{
  "model": "multi-label image tagger",
  "dataset": "Sentinel-2 satellite tiles (TerraMesh)",
  "train_examples": 145000,
  "image_size": 32,
  "crop_scale_min": 1,
  "horizontal_flip": true,
  "translate": 0.12,
  "color_jitter": 0.1,
  "arch": "poolformer",
  "norm": "layernorm",
  "norm_position": "sandwich",
  "activation": "relu",
  "mlp_ratio": 4,
  "parallel_block": false,
  "inner_norm": false,
  "drop_path": 0.05,
  "patch_size": [2, 2],
  "depths": [5, 5, 5],
  "widths": [64, 128, 256],
  "num_labels": 9,
  "init": "kaiming_normal",
  "optimizer": "soap",
  "beta2": 0.99,
  "lr": 0.0013,
  "beta1": 0.95,
  "shampoo_beta": 0.99,
  "eps": 1e-08,
  "precondition_frequency": 25,
  "max_precond_dim": 1024,
  "one_sided": false,
  "adamw_lr_other_params": 0.00076,
  "grad_clip": 1.0,
  "steps": 7800,
  "batch_size": 512,
  "epochs": 27.5,
  "lr_schedule": "cosine",
  "final_lr_fraction": 0.1,
  "warmup_steps": 150,
  "weight_decay": 0.2,
  "adamw_weight_decay_other_params": 0.01
}
Rows from block 11 of a small multi-label image tagger, named by matrix and row number. Rows with one number belong to one neuron. Each number is 200 + 40 x the weight over its row's rms, rounded and kept within 0 to 999. All counts start at 0.
Before each neuron's rows are labels from the 100 images, of 14848, where the neuron reaches its highest value: "responds to" is what is common among them; "lies over" is the class under the peak. Only what is clearly more common there than usual is listed. The data: Sentinel-2 satellite tiles (TerraMesh). In brackets: how many of the 100.
# fc1: MLP up (model.blocks.11.mlp.fc1.weight, 1024x256), inputs 128-255
# fc2: MLP down (model.blocks.11.mlp.fc2.weight, 256x1024, transposed), outputs 128-255

responds to: snow or ice (72); main land cover: snow or ice (68)
lies over: snow or ice (65)
fc1.551,240,193,179,183,189,193,222,220,247,138,217,168,154,222,164,292,201,246,180,255,122,156,238,154,180,176,274,190,192,142,233,218,211,193,126,206,165,196,193,254,144,211,133,128,194,164,143,214,210,209,161,175,177,124,220,208,136,218,281,264,185,137,176,173,249,202,144,278,149,158,223,146,189,267,199,230,105,197,256,254,187,136,243,237,181,167,158,171,225,210,138,137,194,178,197,159,223,113,173,231,170,192,284,170,241,175,215,233,174,258,225,164,200,176,123,191,210,190,142,240,174,275,268,196,335,205,169,216
fc2.551,213,235,223,160,169,218,204,195,176,229,258,251,249,244,195,245,113,152,232,140,251,265,179,219,241,171,153,172,220,203,154,175,189,236,208,140,181,212,136,167,177,173,217,189,118,160,257,110,300,195,281,173,161,258,224,157,195,159,177,151,233,215,189,175,247,253,269,125,181,276,176,250,142,240,186,240,179,232,167,149,207,280,155,222,196,170,144,150,171,192,143,245,245,198,150,187,168,248,225,214,265,165,160,212,188,184,262,166,160,183,207,232,181,236,251,218,191,224,203,216,211,205,147,210,201,208,251,132

responds to: main land cover: trees (51)
lies over: trees (50)
fc1.321,238,154,145,208,205,192,283,175,266,148,244,146,180,189,233,229,192,171,260,259,184,242,253,216,262,234,234,168,208,270,234,177,184,152,144,147,174,242,191,203,214,208,245,233,210,191,196,256,210,107,217,153,193,289,249,178,258,256,222,187,169,166,264,246,171,219,185,158,179,206,149,219,260,256,178,173,115,223,159,182,197,245,170,201,226,167,208,212,175,249,204,207,236,215,224,297,166,247,168,244,224,211,132,150,263,180,203,246,147,253,162,277,215,156,191,213,161,224,229,168,157,224,133,195,167,185,194,223
fc2.321,213,258,261,132,218,161,158,278,160,242,214,181,197,181,193,101,137,212,186,235,223,133,212,208,238,198,197,212,221,176,249,233,179,203,220,252,195,192,252,208,189,248,216,207,212,270,194,131,157,256,166,191,240,197,186,262,178,317,186,277,161,243,130,190,183,191,175,214,198,246,229,169,232,125,193,226,245,223,230,211,147,208,191,189,312,198,247,182,242,158,218,159,177,233,209,203,253,206,272,114,218,119,165,130,234,222,161,213,143,178,194,213,210,197,165,209,203,178,179,149,219,259,225,174,194,229,122,166

responds to: main land cover: trees (40); main land cover: water (34)
lies over: trees (42); water (33)
fc1.375,185,203,218,221,143,209,134,217,199,217,199,201,147,201,188,135,126,260,216,189,186,253,168,120,109,225,175,134,229,162,225,236,171,179,235,132,134,179,171,228,222,178,190,216,153,251,238,190,128,286,172,225,200,199,217,202,256,233,186,169,196,225,198,201,177,143,244,232,160,172,215,232,210,235,241,215,184,245,249,186,204,138,197,189,229,139,150,158,240,205,237,188,189,223,221,147,147,215,200,171,194,215,209,209,227,250,229,187,215,159,210,144,218,144,127,168,229,116,249,203,229,161,201,250,180,295,219,189
fc2.375,151,240,176,268,245,222,204,198,221,174,182,279,196,197,252,209,193,165,221,213,179,181,243,207,250,163,188,201,219,229,232,198,248,175,204,212,246,257,234,196,233,271,285,152,250,144,143,183,210,198,219,186,213,144,143,160,80,184,118,215,182,170,198,118,250,204,166,198,170,229,192,184,153,210,160,202,276,136,169,158,141,236,214,174,222,212,240,205,205,224,214,171,292,188,221,293,247,173,253,218,248,242,205,195,158,136,186,182,175,242,186,172,156,162,248,141,182,197,288,209,163,213,194,151,245,145,200,193

responds to: main land cover: trees (48); main land cover: water (40)
lies over: trees (45); water (36)
fc1.346,193,245,235,234,222,176,181,205,261,176,220,278,206,140,222,225,277,177,257,222,225,250,271,245,210,220,194,192,109,142,207,165,182,211,176,244,208,223,203,193,233,245,209,241,181,274,185,175,135,188,204,209,173,225,224,142,187,161,198,192,154,251,144,178,162,270,242,164,146,260,209,276,258,209,244,170,151,327,127,163,135,233,150,185,156,187,200,145,237,214,187,172,216,185,185,183,163,189,208,250,202,190,222,177,195,178,228,224,196,167,225,271,192,176,230,127,110,189,216,223,250,155,178,283,113,251,163,213
fc2.346,143,184,254,230,231,225,113,166,223,191,195,200,198,169,119,190,211,279,147,234,158,131,177,215,187,135,144,184,233,222,160,232,216,211,204,161,213,147,187,194,159,204,171,163,243,177,184,209,179,249,222,225,236,246,273,186,207,104,202,167,202,173,137,240,145,195,229,169,231,188,179,166,259,169,190,187,203,192,223,208,245,169,199,246,204,242,161,194,164,230,148,261,236,150,170,182,150,233,231,224,239,256,208,159,148,226,176,183,135,225,177,204,239,190,219,226,225,243,155,164,160,255,268,157,275,170,211,246

responds to: bare ground (90); main land cover: bare ground (67)
lies over: bare ground (66)
fc1.501,211,186,139,263,214,154,172,255,249,254,229,201,197,225,222,242,177,196,206,193,132,203,258,157,241,208,233,179,236,181,215,199,232,301,157,181,177,209,258,226,307,192,253,137,182,151,139,253,161,182,244,227,189,268,231,210,177,202,188,190,214,214,194,193,167,211,217,310,217,246,152,179,183,246,206,236,159,211,212,199,162,283,216,226,206,262,233,220,160,207,171,243,194,247,145,229,141,246,249,276,228,243,152,172,185,156,193,296,135,145,212,203,230,199,237,193,209,249,271,216,247,170,227,182,236,177,254,141
fc2.501,214,251,247,193,179,293,205,227,193,191,169,154,155,198,149,163,221,143,189,169,220,204,174,210,209,143,205,192,195,249,246,212,216,139,203,235,193,197,122,168,187,271,232,283,261,179,211,181,154,222,188,171,249,136,243,164,247,204,297,267,213,199,254,202,160,195,233,220,188,207,182,262,215,164,289,133,222,183,168,275,227,189,189,238,219,170,227,159,264,205,251,222,225,162,246,249,245,191,189,216,142,175,214,241,210,196,161,158,271,243,181,203,230,206,144,246,189,171,199,300,210,152,170,271,189,180,157,173

responds to: crops (67); built area (63); main land cover: crops (46)
lies over: crops (39)
fc1.695,173,216,156,207,140,171,192,242,146,207,296,229,228,183,139,161,208,179,219,191,175,192,178,247,151,211,202,213,216,213,173,234,196,170,299,162,141,219,206,164,195,216,176,193,241,257,205,169,213,186,261,217,218,140,274,199,183,195,201,215,175,156,264,156,166,121,116,231,182,184,206,223,271,195,115,197,224,167,173,142,273,97,199,225,190,163,127,184,219,228,212,116,152,234,145,268,156,247,209,231,284,197,182,153,225,159,210,125,107,154,198,173,308,238,179,174,203,189,215,207,249,170,146,230,214,196,176,220
fc2.695,208,201,268,160,216,150,205,214,176,258,153,186,191,223,162,167,230,152,179,129,153,253,235,163,159,166,131,228,179,200,157,189,217,210,218,185,252,255,144,152,187,278,195,208,170,158,133,167,149,253,110,231,154,246,220,198,246,232,221,215,230,234,135,234,224,118,195,166,238,170,171,172,184,167,241,227,234,193,132,211,198,189,178,214,170,234,260,214,183,186,176,192,145,147,190,265,173,131,274,214,129,248,249,295,243,203,230,181,221,98,178,148,157,182,182,173,179,248,196,198,169,217,155,213,188,187,215,197

responds to: water (86); main land cover: water (80)
lies over: water (76)
fc1.316,166,255,208,232,133,193,200,128,217,151,176,237,189,208,221,221,268,204,255,257,247,276,130,121,211,201,213,137,233,182,213,248,163,219,225,206,162,224,286,184,192,258,172,186,224,261,254,199,242,225,161,155,169,174,193,167,219,179,205,154,215,159,163,206,208,168,213,202,221,189,227,257,227,265,144,255,138,208,205,186,195,241,206,143,113,212,157,245,215,194,154,264,213,269,237,164,188,131,171,182,176,185,160,135,167,167,223,218,234,174,213,237,228,172,220,195,177,84,145,133,115,311,175,151,205,222,175,243
fc2.316,136,196,203,216,196,166,170,217,287,210,244,149,214,149,198,226,150,279,215,214,160,249,252,200,191,209,203,205,174,210,211,110,247,161,246,196,189,179,289,197,235,202,137,183,171,164,169,269,224,158,253,255,201,209,225,245,221,181,201,218,212,201,221,204,200,207,137,208,215,205,233,158,119,122,238,166,301,198,246,231,242,243,167,247,181,122,214,210,209,234,269,167,216,172,115,195,148,233,151,184,282,168,245,225,202,178,195,206,198,248,172,128,198,164,203,239,252,288,197,213,205,165,230,192,204,105,190,168

responds to: bare ground (73); main land cover: bare ground (51)
lies over: bare ground (46)
fc1.378,232,167,245,200,159,180,258,221,254,148,213,248,249,178,230,153,209,215,215,171,156,181,163,229,279,233,170,205,152,230,144,221,229,241,159,224,193,200,190,202,241,252,146,219,228,154,194,263,188,137,121,219,205,188,178,104,244,180,167,258,136,211,162,191,162,225,187,251,157,216,156,226,269,239,223,240,237,189,140,218,157,161,191,177,182,274,238,169,178,216,220,155,201,225,183,209,253,306,146,163,228,128,204,236,147,181,172,190,194,176,174,152,116,188,199,173,263,231,163,208,201,196,250,113,198,139,177,214
fc2.378,210,139,177,197,180,194,195,237,204,271,122,136,243,227,186,183,256,204,124,261,246,165,188,177,258,188,210,163,258,173,238,151,170,155,208,211,219,231,184,188,87,284,142,255,242,163,177,135,199,234,198,198,261,137,224,169,131,154,213,235,184,197,211,239,228,188,264,137,227,176,185,225,141,142,234,183,285,165,270,165,268,174,303,163,231,161,168,165,206,182,157,173,183,174,241,146,213,141,184,232,164,234,201,258,210,295,178,121,216,246,287,143,263,199,240,197,209,123,256,232,209,219,226,213,163,181,185,170

responds to: bare ground (60); main land cover: rangeland (42); main land cover: bare ground (39)
lies over: bare ground (38)
fc1.745,198,144,168,187,129,203,178,215,187,194,193,165,174,236,166,213,253,203,186,235,169,106,179,200,170,180,233,268,174,237,194,244,153,206,180,242,185,199,209,171,256,164,206,146,279,148,242,189,163,234,164,126,227,220,218,204,159,222,169,245,255,191,207,250,253,208,242,249,291,217,269,133,260,193,170,199,186,225,128,198,201,221,199,229,241,207,185,218,246,239,213,150,257,206,167,239,195,198,147,169,231,276,253,162,114,198,154,196,111,218,320,190,178,177,166,298,194,209,177,199,215,186,242,210,198,184,115,217
fc2.745,203,236,329,187,261,200,257,148,199,237,178,144,256,238,161,195,164,171,197,146,166,265,202,192,192,257,221,150,188,199,162,155,259,148,235,174,228,259,135,243,153,207,179,153,247,256,221,216,264,142,223,286,226,201,215,154,257,188,206,207,250,247,194,256,167,245,234,199,206,192,191,194,187,201,290,150,162,270,296,181,261,155,153,122,169,162,250,254,152,177,230,206,177,161,227,200,209,189,219,295,235,230,202,206,285,227,245,219,264,193,169,228,143,193,222,201,184,209,249,245,140,253,248,108,258,135,246,187

responds to: main land cover: snow or ice (37); main land cover: water (29)
lies over: snow or ice (37); water (27)
fc1.133,222,229,218,205,197,245,132,143,201,198,159,222,219,162,200,166,204,165,218,216,284,193,214,154,198,192,137,226,213,213,200,159,238,231,258,192,236,227,201,261,145,198,131,195,282,232,152,180,210,175,184,216,189,165,218,138,159,251,189,137,134,207,199,205,183,176,202,176,157,203,206,182,216,140,204,273,249,208,184,193,207,273,178,158,231,283,193,203,275,207,264,245,141,226,227,211,221,180,235,170,250,219,163,306,237,103,180,119,150,158,158,131,230,151,185,237,128,165,220,150,246,187,264,227,242,155,262,194
fc2.133,217,222,177,194,192,162,241,232,172,215,202,188,202,160,138,205,198,212,245,164,138,198,175,249,271,200,189,172,131,161,163,276,193,258,152,143,170,255,172,223,181,174,209,203,111,270,216,218,155,178,238,171,215,195,178,165,169,217,180,175,242,214,148,130,239,272,175,232,195,294,231,217,162,265,195,234,276,283,183,192,219,151,224,177,185,252,180,203,209,215,126,182,204,127,177,174,180,268,173,201,67,189,233,137,204,250,201,208,178,214,280,294,250,234,201,202,231,158,199,201,213,152,233,176,185,152,213,165

responds to: main land cover: trees (49); clouds (41)
lies over: trees (42)
fc1.367,223,209,240,177,172,191,133,190,261,114,179,192,129,210,253,253,237,174,194,217,229,240,127,174,241,167,245,220,256,245,208,265,231,193,223,192,320,193,189,213,188,107,132,246,216,142,172,218,207,215,197,180,202,155,145,160,245,226,206,218,194,273,176,202,232,254,217,206,203,235,322,161,278,233,235,231,250,250,204,208,224,211,215,246,197,218,265,266,179,146,232,240,205,189,274,178,199,189,148,244,95,137,217,248,191,181,237,208,276,229,189,251,239,260,223,229,197,176,237,187,215,184,144,275,249,254,215,196
fc2.367,189,245,160,183,260,212,148,225,213,237,192,235,257,176,205,182,272,224,219,221,218,192,188,273,187,180,227,162,169,207,198,185,172,253,206,212,169,200,242,208,217,185,163,204,178,201,198,251,273,207,140,152,222,265,204,211,169,208,210,161,115,225,222,190,170,214,172,206,206,162,149,258,160,231,221,170,116,249,199,189,230,214,214,257,253,212,123,127,142,170,158,201,180,234,118,194,150,207,204,222,218,189,167,227,217,215,184,164,162,156,196,190,151,196,246,192,207,191,109,186,257,77,252,159,178,160,111,297

responds to: bare ground (61); main land cover: rangeland (54); main land cover: bare ground (43)
lies over: rangeland (54); bare ground (43)
fc1.287,235,181,173,247,279,233,190,172,250,160,238,215,170,225,266,218,186,155,152,206,157,215,196,219,129,260,217,202,237,240,235,205,100,228,175,117,247,226,198,255,225,249,155,193,205,180,112,167,204,162,167,191,253,202,211,248,255,207,215,248,197,228,197,214,172,244,265,130,215,174,136,198,174,195,240,237,158,230,225,278,211,237,185,221,188,182,227,204,221,236,190,196,126,161,235,216,252,297,196,226,139,149,175,218,215,137,257,201,195,199,165,160,289,235,237,133,199,171,131,249,235,220,105,170,216,126,205,152
fc2.287,181,159,252,197,240,155,159,167,205,227,243,208,266,250,206,236,218,206,127,137,204,167,181,181,244,183,213,182,142,188,151,148,271,208,208,211,164,216,153,189,189,99,204,207,172,207,155,240,159,162,260,234,247,200,133,143,202,148,171,184,177,204,157,176,195,259,148,200,231,254,287,203,209,163,124,207,195,233,161,106,192,197,198,219,112,229,222,146,201,182,197,244,209,139,144,141,49,162,146,220,187,220,227,195,181,170,196,203,219,181,208,181,198,198,195,260,278,252,265,146,194,199,230,248,176,232,171,242

responds to: crops (79); built area (72); main land cover: crops (44)
lies over: crops (44)
fc1.666,208,184,219,185,155,234,205,261,117,170,248,154,167,164,166,179,134,173,207,144,268,195,206,217,179,183,247,171,222,196,278,123,210,200,181,128,231,204,171,247,231,233,220,133,200,195,205,188,156,220,281,179,214,187,139,267,213,149,230,107,233,167,140,180,293,258,191,176,238,193,191,192,309,172,169,248,249,251,173,231,155,225,163,199,131,185,197,122,216,216,269,246,264,207,210,215,196,186,236,166,134,190,249,230,202,273,182,177,113,193,205,190,225,192,138,161,218,258,188,210,246,204,190,174,187,149,168,183
fc2.666,133,202,244,183,168,199,168,179,285,264,218,233,226,196,293,169,236,232,212,198,139,186,232,213,223,235,208,229,163,230,221,225,228,109,275,248,148,125,256,164,136,78,98,146,216,230,198,259,144,197,201,231,239,225,217,153,213,156,211,253,113,230,170,252,214,165,181,173,261,224,189,208,186,236,275,190,212,231,205,185,260,128,222,169,194,206,196,211,237,144,165,230,171,197,200,198,166,221,166,275,154,228,196,207,173,234,166,193,208,167,227,265,239,198,198,231,206,190,258,168,196,158,215,173,201,253,235,192

responds to: water (68); main land cover: water (52)
lies over: water (51)
fc1.353,262,218,263,245,211,166,180,211,190,217,181,225,117,204,103,176,204,291,158,244,172,159,217,201,176,204,207,231,101,207,193,216,184,255,238,130,170,168,225,178,243,248,225,167,297,200,159,177,205,210,229,188,203,208,180,260,151,190,241,217,159,226,221,178,212,200,166,202,275,204,230,227,139,255,155,107,221,273,154,213,194,144,154,243,174,171,128,214,176,197,185,238,162,253,158,174,158,180,213,160,182,210,234,217,163,238,140,188,187,269,317,203,165,229,135,233,203,202,209,196,189,132,230,238,153,206,140,196
fc2.353,203,209,211,142,220,238,219,152,211,204,147,160,175,183,207,232,125,202,230,210,197,177,145,167,237,176,188,212,232,140,220,216,123,186,178,147,171,168,118,239,246,178,207,213,102,191,199,206,153,180,186,196,182,157,195,181,229,211,212,194,184,205,137,228,159,230,190,175,92,171,189,145,234,206,202,123,251,184,236,239,177,196,180,186,267,187,213,164,145,156,179,172,198,285,195,252,217,165,110,130,236,177,252,201,223,197,132,260,175,253,139,167,213,190,164,206,155,211,225,216,194,203,235,197,232,252,166,209

responds to: water (88); main land cover: water (83)
lies over: water (76)
fc1.356,240,201,212,170,249,219,227,271,238,137,188,186,220,218,191,200,262,216,185,144,244,295,154,140,249,153,256,251,239,220,232,253,163,237,271,182,195,175,147,235,208,169,212,176,182,194,181,227,279,222,270,179,183,160,136,172,192,228,174,120,193,239,142,198,251,257,227,220,212,170,167,184,195,190,190,188,232,258,231,201,188,178,171,196,254,160,218,257,206,198,262,190,182,136,267,217,229,216,187,307,202,158,120,151,204,128,193,189,199,222,190,271,220,232,211,217,227,163,199,235,207,215,211,238,197,211,191,209
fc2.356,152,207,144,142,221,283,163,196,227,180,220,123,217,129,253,206,144,170,148,215,244,140,200,216,200,232,246,193,227,167,196,126,130,187,155,91,190,178,237,156,234,235,235,216,222,228,191,180,194,194,133,211,132,280,217,147,118,166,206,206,229,168,248,242,187,190,177,142,167,262,246,251,243,205,199,220,250,180,207,120,167,178,261,252,161,197,209,125,176,164,161,259,158,264,185,159,209,246,229,161,206,156,204,149,273,153,204,265,216,175,216,190,206,237,163,136,182,223,178,138,194,186,169,193,207,165,223,215

responds to: crops (75); built area (68); main land cover: crops (44)
lies over: crops (45)
fc1.42,90,197,253,228,125,179,264,186,201,168,171,201,224,187,203,160,212,203,269,259,189,201,229,159,202,202,195,180,150,177,206,220,231,102,173,189,193,216,233,199,236,209,177,211,197,156,257,153,215,83,136,214,212,209,186,193,167,140,212,170,234,240,254,203,212,253,219,147,243,140,166,164,158,256,204,198,283,195,235,232,215,161,172,162,188,246,227,211,172,172,147,182,195,212,187,212,163,259,172,185,198,267,203,218,168,148,169,221,183,152,165,221,178,234,118,186,211,176,99,222,228,59,188,167,237,203,121,258
fc2.42,234,189,154,178,252,231,222,275,204,201,173,186,178,203,167,163,282,198,173,246,149,236,174,202,231,137,196,187,236,169,258,161,117,249,216,220,228,164,227,186,207,183,290,180,159,194,240,205,188,198,235,140,196,153,276,182,228,204,170,266,196,214,196,234,148,152,101,242,238,256,177,234,213,142,217,140,186,190,249,188,253,255,224,191,197,227,187,253,190,238,258,257,192,154,175,230,220,154,149,185,166,176,202,160,224,152,182,162,244,125,164,183,214,149,204,163,179,147,198,195,206,254,193,209,160,226,271,129

responds to: bare ground (58); main land cover: bare ground (34)
lies over: bare ground (30)
fc1.332,233,217,281,289,264,178,225,254,149,191,195,192,289,206,165,221,167,190,163,204,219,160,216,152,151,214,145,163,191,130,233,206,181,182,228,262,199,121,164,226,246,181,108,262,192,214,196,175,185,252,174,172,195,190,213,193,275,250,228,131,225,190,218,266,164,250,157,124,156,248,157,191,165,201,151,251,224,219,137,174,275,184,296,210,179,137,176,186,209,163,277,211,185,216,229,231,134,234,173,138,233,207,152,196,170,152,193,245,173,167,179,104,203,224,205,165,160,227,198,230,214,118,171,124,127,150,195,255
fc2.332,127,285,193,184,238,238,212,155,273,268,177,226,129,167,215,133,214,184,173,155,264,250,167,200,234,210,208,275,169,307,185,164,193,183,223,120,243,259,193,200,245,194,107,228,164,172,172,207,191,220,191,212,188,234,239,226,200,164,160,219,204,208,116,191,283,210,200,209,229,252,192,191,187,215,172,183,222,185,198,254,102,228,142,138,224,204,165,232,168,202,169,128,177,245,181,223,244,167,181,180,195,180,192,257,226,166,182,122,266,249,255,111,198,191,246,192,171,122,201,192,198,200,225,253,213,137,210,197

responds to: main land cover: trees (47); clouds (44)
lies over: trees (44)
fc1.191,156,139,166,215,154,248,284,210,163,122,116,199,232,211,200,142,215,217,240,265,291,162,157,159,219,208,185,192,243,172,260,300,231,241,210,200,230,271,265,204,196,243,177,188,222,193,266,179,238,169,201,214,171,209,255,215,254,145,211,136,221,205,274,256,199,199,250,153,273,136,225,256,115,164,205,176,261,230,188,222,190,146,141,183,255,187,145,244,220,178,212,179,207,271,227,185,178,206,252,168,206,275,183,286,221,138,223,179,192,230,206,193,210,208,255,201,167,220,152,219,246,135,221,198,235,282,181,203
fc2.191,205,163,166,200,189,235,175,153,216,262,211,235,197,141,258,216,247,175,183,212,143,203,266,262,174,236,173,151,151,225,212,170,172,146,195,175,177,198,162,174,266,174,174,150,185,191,148,246,197,251,134,130,210,209,168,241,164,265,232,257,211,208,213,256,216,234,195,208,161,179,175,171,195,208,175,233,167,192,160,198,145,227,295,159,194,307,240,144,203,177,179,168,154,187,226,211,267,207,155,213,166,214,253,169,186,220,186,226,125,183,225,226,278,210,236,201,172,214,173,234,156,206,177,208,199,136,153,213

responds to: crops (68); built area (66); main land cover: crops (46)
lies over: crops (41)
fc1.340,210,258,206,185,130,176,259,187,169,197,213,177,230,200,107,208,251,242,166,228,176,214,262,241,233,209,248,220,132,178,213,155,186,240,177,165,157,248,206,164,228,195,234,263,146,164,218,207,174,165,201,238,212,195,254,222,172,177,198,275,166,225,172,204,227,159,234,261,241,260,191,199,195,199,229,145,230,178,203,166,190,142,267,145,186,268,149,182,217,249,184,196,252,248,205,219,249,138,183,187,219,260,132,156,145,190,151,188,223,212,223,158,185,203,153,148,258,299,218,165,241,185,255,261,144,188,163,227
fc2.340,201,159,209,221,199,222,194,276,245,204,190,222,127,232,284,220,179,206,113,173,192,194,194,250,196,240,272,193,256,231,233,247,252,197,230,255,219,206,130,147,187,217,225,216,226,210,205,233,245,205,226,184,176,190,221,280,174,183,224,211,201,215,220,214,226,210,260,171,188,153,192,244,207,154,252,253,163,191,247,217,216,145,126,220,137,111,130,208,198,189,276,209,297,150,217,235,214,158,213,215,204,106,249,257,283,223,147,213,198,217,203,229,184,227,255,208,213,204,203,233,270,283,214,185,189,246,226,184

responds to: main land cover: snow or ice (38)
lies over: snow or ice (38)
fc1.401,200,202,229,300,222,244,161,222,231,164,205,166,159,212,182,169,204,217,221,182,191,194,261,225,277,97,197,201,150,199,184,186,230,190,159,251,199,178,228,222,161,219,185,234,165,264,197,154,220,152,162,222,214,232,245,199,162,225,163,223,200,197,222,284,162,203,253,143,119,205,205,217,298,276,149,183,153,149,141,231,206,144,201,196,244,198,220,227,176,192,244,181,167,193,140,182,210,233,241,69,208,234,234,173,193,139,114,222,223,209,166,249,250,224,114,162,231,210,234,200,206,249,225,206,264,219,160,126
fc2.401,206,168,112,156,153,186,208,183,188,220,129,253,195,157,154,196,126,160,204,147,200,176,177,199,201,284,212,156,260,158,205,284,148,226,183,167,221,200,213,227,161,147,245,185,166,206,187,244,163,223,239,190,305,212,226,223,224,205,198,191,172,207,181,223,192,107,200,216,181,176,178,216,198,200,203,210,208,226,213,184,144,203,204,220,273,229,182,198,226,268,268,173,210,235,266,187,161,228,241,182,179,237,284,196,218,231,305,250,230,131,266,215,186,156,275,245,175,195,231,160,235,266,216,167,179,198,310,196

responds to: main land cover: snow or ice (34)
lies over: snow or ice (34)
fc1.213,109,260,223,296,250,211,205,130,212,179,157,225,190,205,169,254,178,133,173,170,219,235,153,225,265,170,202,164,179,140,167,207,208,140,239,209,157,178,226,224,209,229,166,202,199,236,267,189,221,191,177,175,179,249,273,199,217,223,210,183,194,161,184,248,249,266,203,265,210,184,199,184,179,190,153,135,177,180,196,292,175,210,246,203,204,248,199,241,143,138,200,228,216,165,219,159,133,241,222,241,295,246,226,210,230,245,103,289,204,197,183,108,211,140,228,223,249,188,246,161,168,188,182,225,200,188,182,175
fc2.213,235,191,182,203,193,160,310,192,228,238,213,279,187,258,169,132,206,164,221,197,160,121,173,188,278,213,159,225,181,182,192,223,236,232,268,249,164,229,182,204,140,264,279,204,199,265,127,253,179,204,189,167,196,143,258,161,124,175,164,208,180,242,166,185,176,172,181,113,158,249,195,179,148,113,226,238,217,170,183,152,215,195,245,218,247,213,218,158,195,188,217,127,197,230,149,274,210,182,227,120,138,171,243,217,131,259,199,180,164,170,157,217,239,179,189,191,193,203,286,266,148,178,232,202,195,197,147,252

responds to: snow or ice (50); main land cover: snow or ice (49)
lies over: snow or ice (48)
fc1.525,131,147,265,166,176,121,137,289,224,193,200,229,195,183,218,178,256,186,214,259,159,244,174,240,229,248,184,198,177,283,140,215,301,216,214,283,186,225,156,156,218,118,206,180,202,252,146,178,133,208,195,265,186,164,147,210,155,152,191,191,290,219,229,163,268,181,134,221,208,216,227,188,219,197,179,281,288,158,218,196,151,243,204,237,228,245,217,189,186,197,227,213,254,194,172,195,136,200,249,214,201,186,259,135,256,227,194,134,169,134,221,137,210,198,131,269,179,186,146,188,194,249,181,184,177,256,227,188
fc2.525,187,234,181,235,262,242,139,187,201,158,174,233,227,127,146,228,245,201,214,140,150,198,174,175,153,165,187,194,195,202,194,234,228,216,268,184,204,184,197,200,202,248,245,248,232,180,156,244,201,203,213,202,183,251,249,202,238,194,186,217,229,212,157,180,128,175,241,234,210,215,248,219,205,263,226,198,247,157,149,231,272,257,207,171,185,170,256,167,152,245,251,177,150,238,245,296,184,232,157,257,220,273,194,179,235,255,230,213,235,223,189,256,150,199,218,222,242,266,243,214,298,227,191,194,248,196,248,183

responds to: main land cover: trees (49); main land cover: water (35)
lies over: trees (44); water (33)
fc1.222,200,215,218,203,167,215,191,217,107,249,201,303,149,202,214,82,158,222,160,169,176,206,150,208,171,148,141,267,213,222,155,260,243,185,192,173,184,177,173,205,152,248,209,58,181,221,189,191,230,146,268,221,161,249,120,231,188,180,229,194,136,241,228,198,228,178,201,187,163,226,167,209,224,200,213,215,217,198,207,179,184,113,240,159,179,171,192,198,234,150,189,179,176,266,227,167,194,199,196,253,252,217,231,158,180,162,209,144,192,239,217,263,238,196,184,125,116,208,211,217,172,206,244,201,194,208,219,128
fc2.222,208,208,162,242,180,215,186,160,231,219,222,125,237,239,275,159,264,213,245,196,212,152,175,140,214,298,186,237,249,105,242,152,181,158,205,240,287,183,245,157,175,213,141,263,171,250,226,227,190,211,195,176,228,153,243,252,211,255,196,180,288,150,229,154,223,248,232,226,235,232,196,203,161,177,228,155,157,229,213,213,165,245,182,144,246,201,162,150,243,259,163,253,213,126,245,195,274,191,156,200,211,259,143,255,201,251,165,187,218,224,197,200,146,288,184,197,218,159,145,190,231,166,192,188,217,177,244,206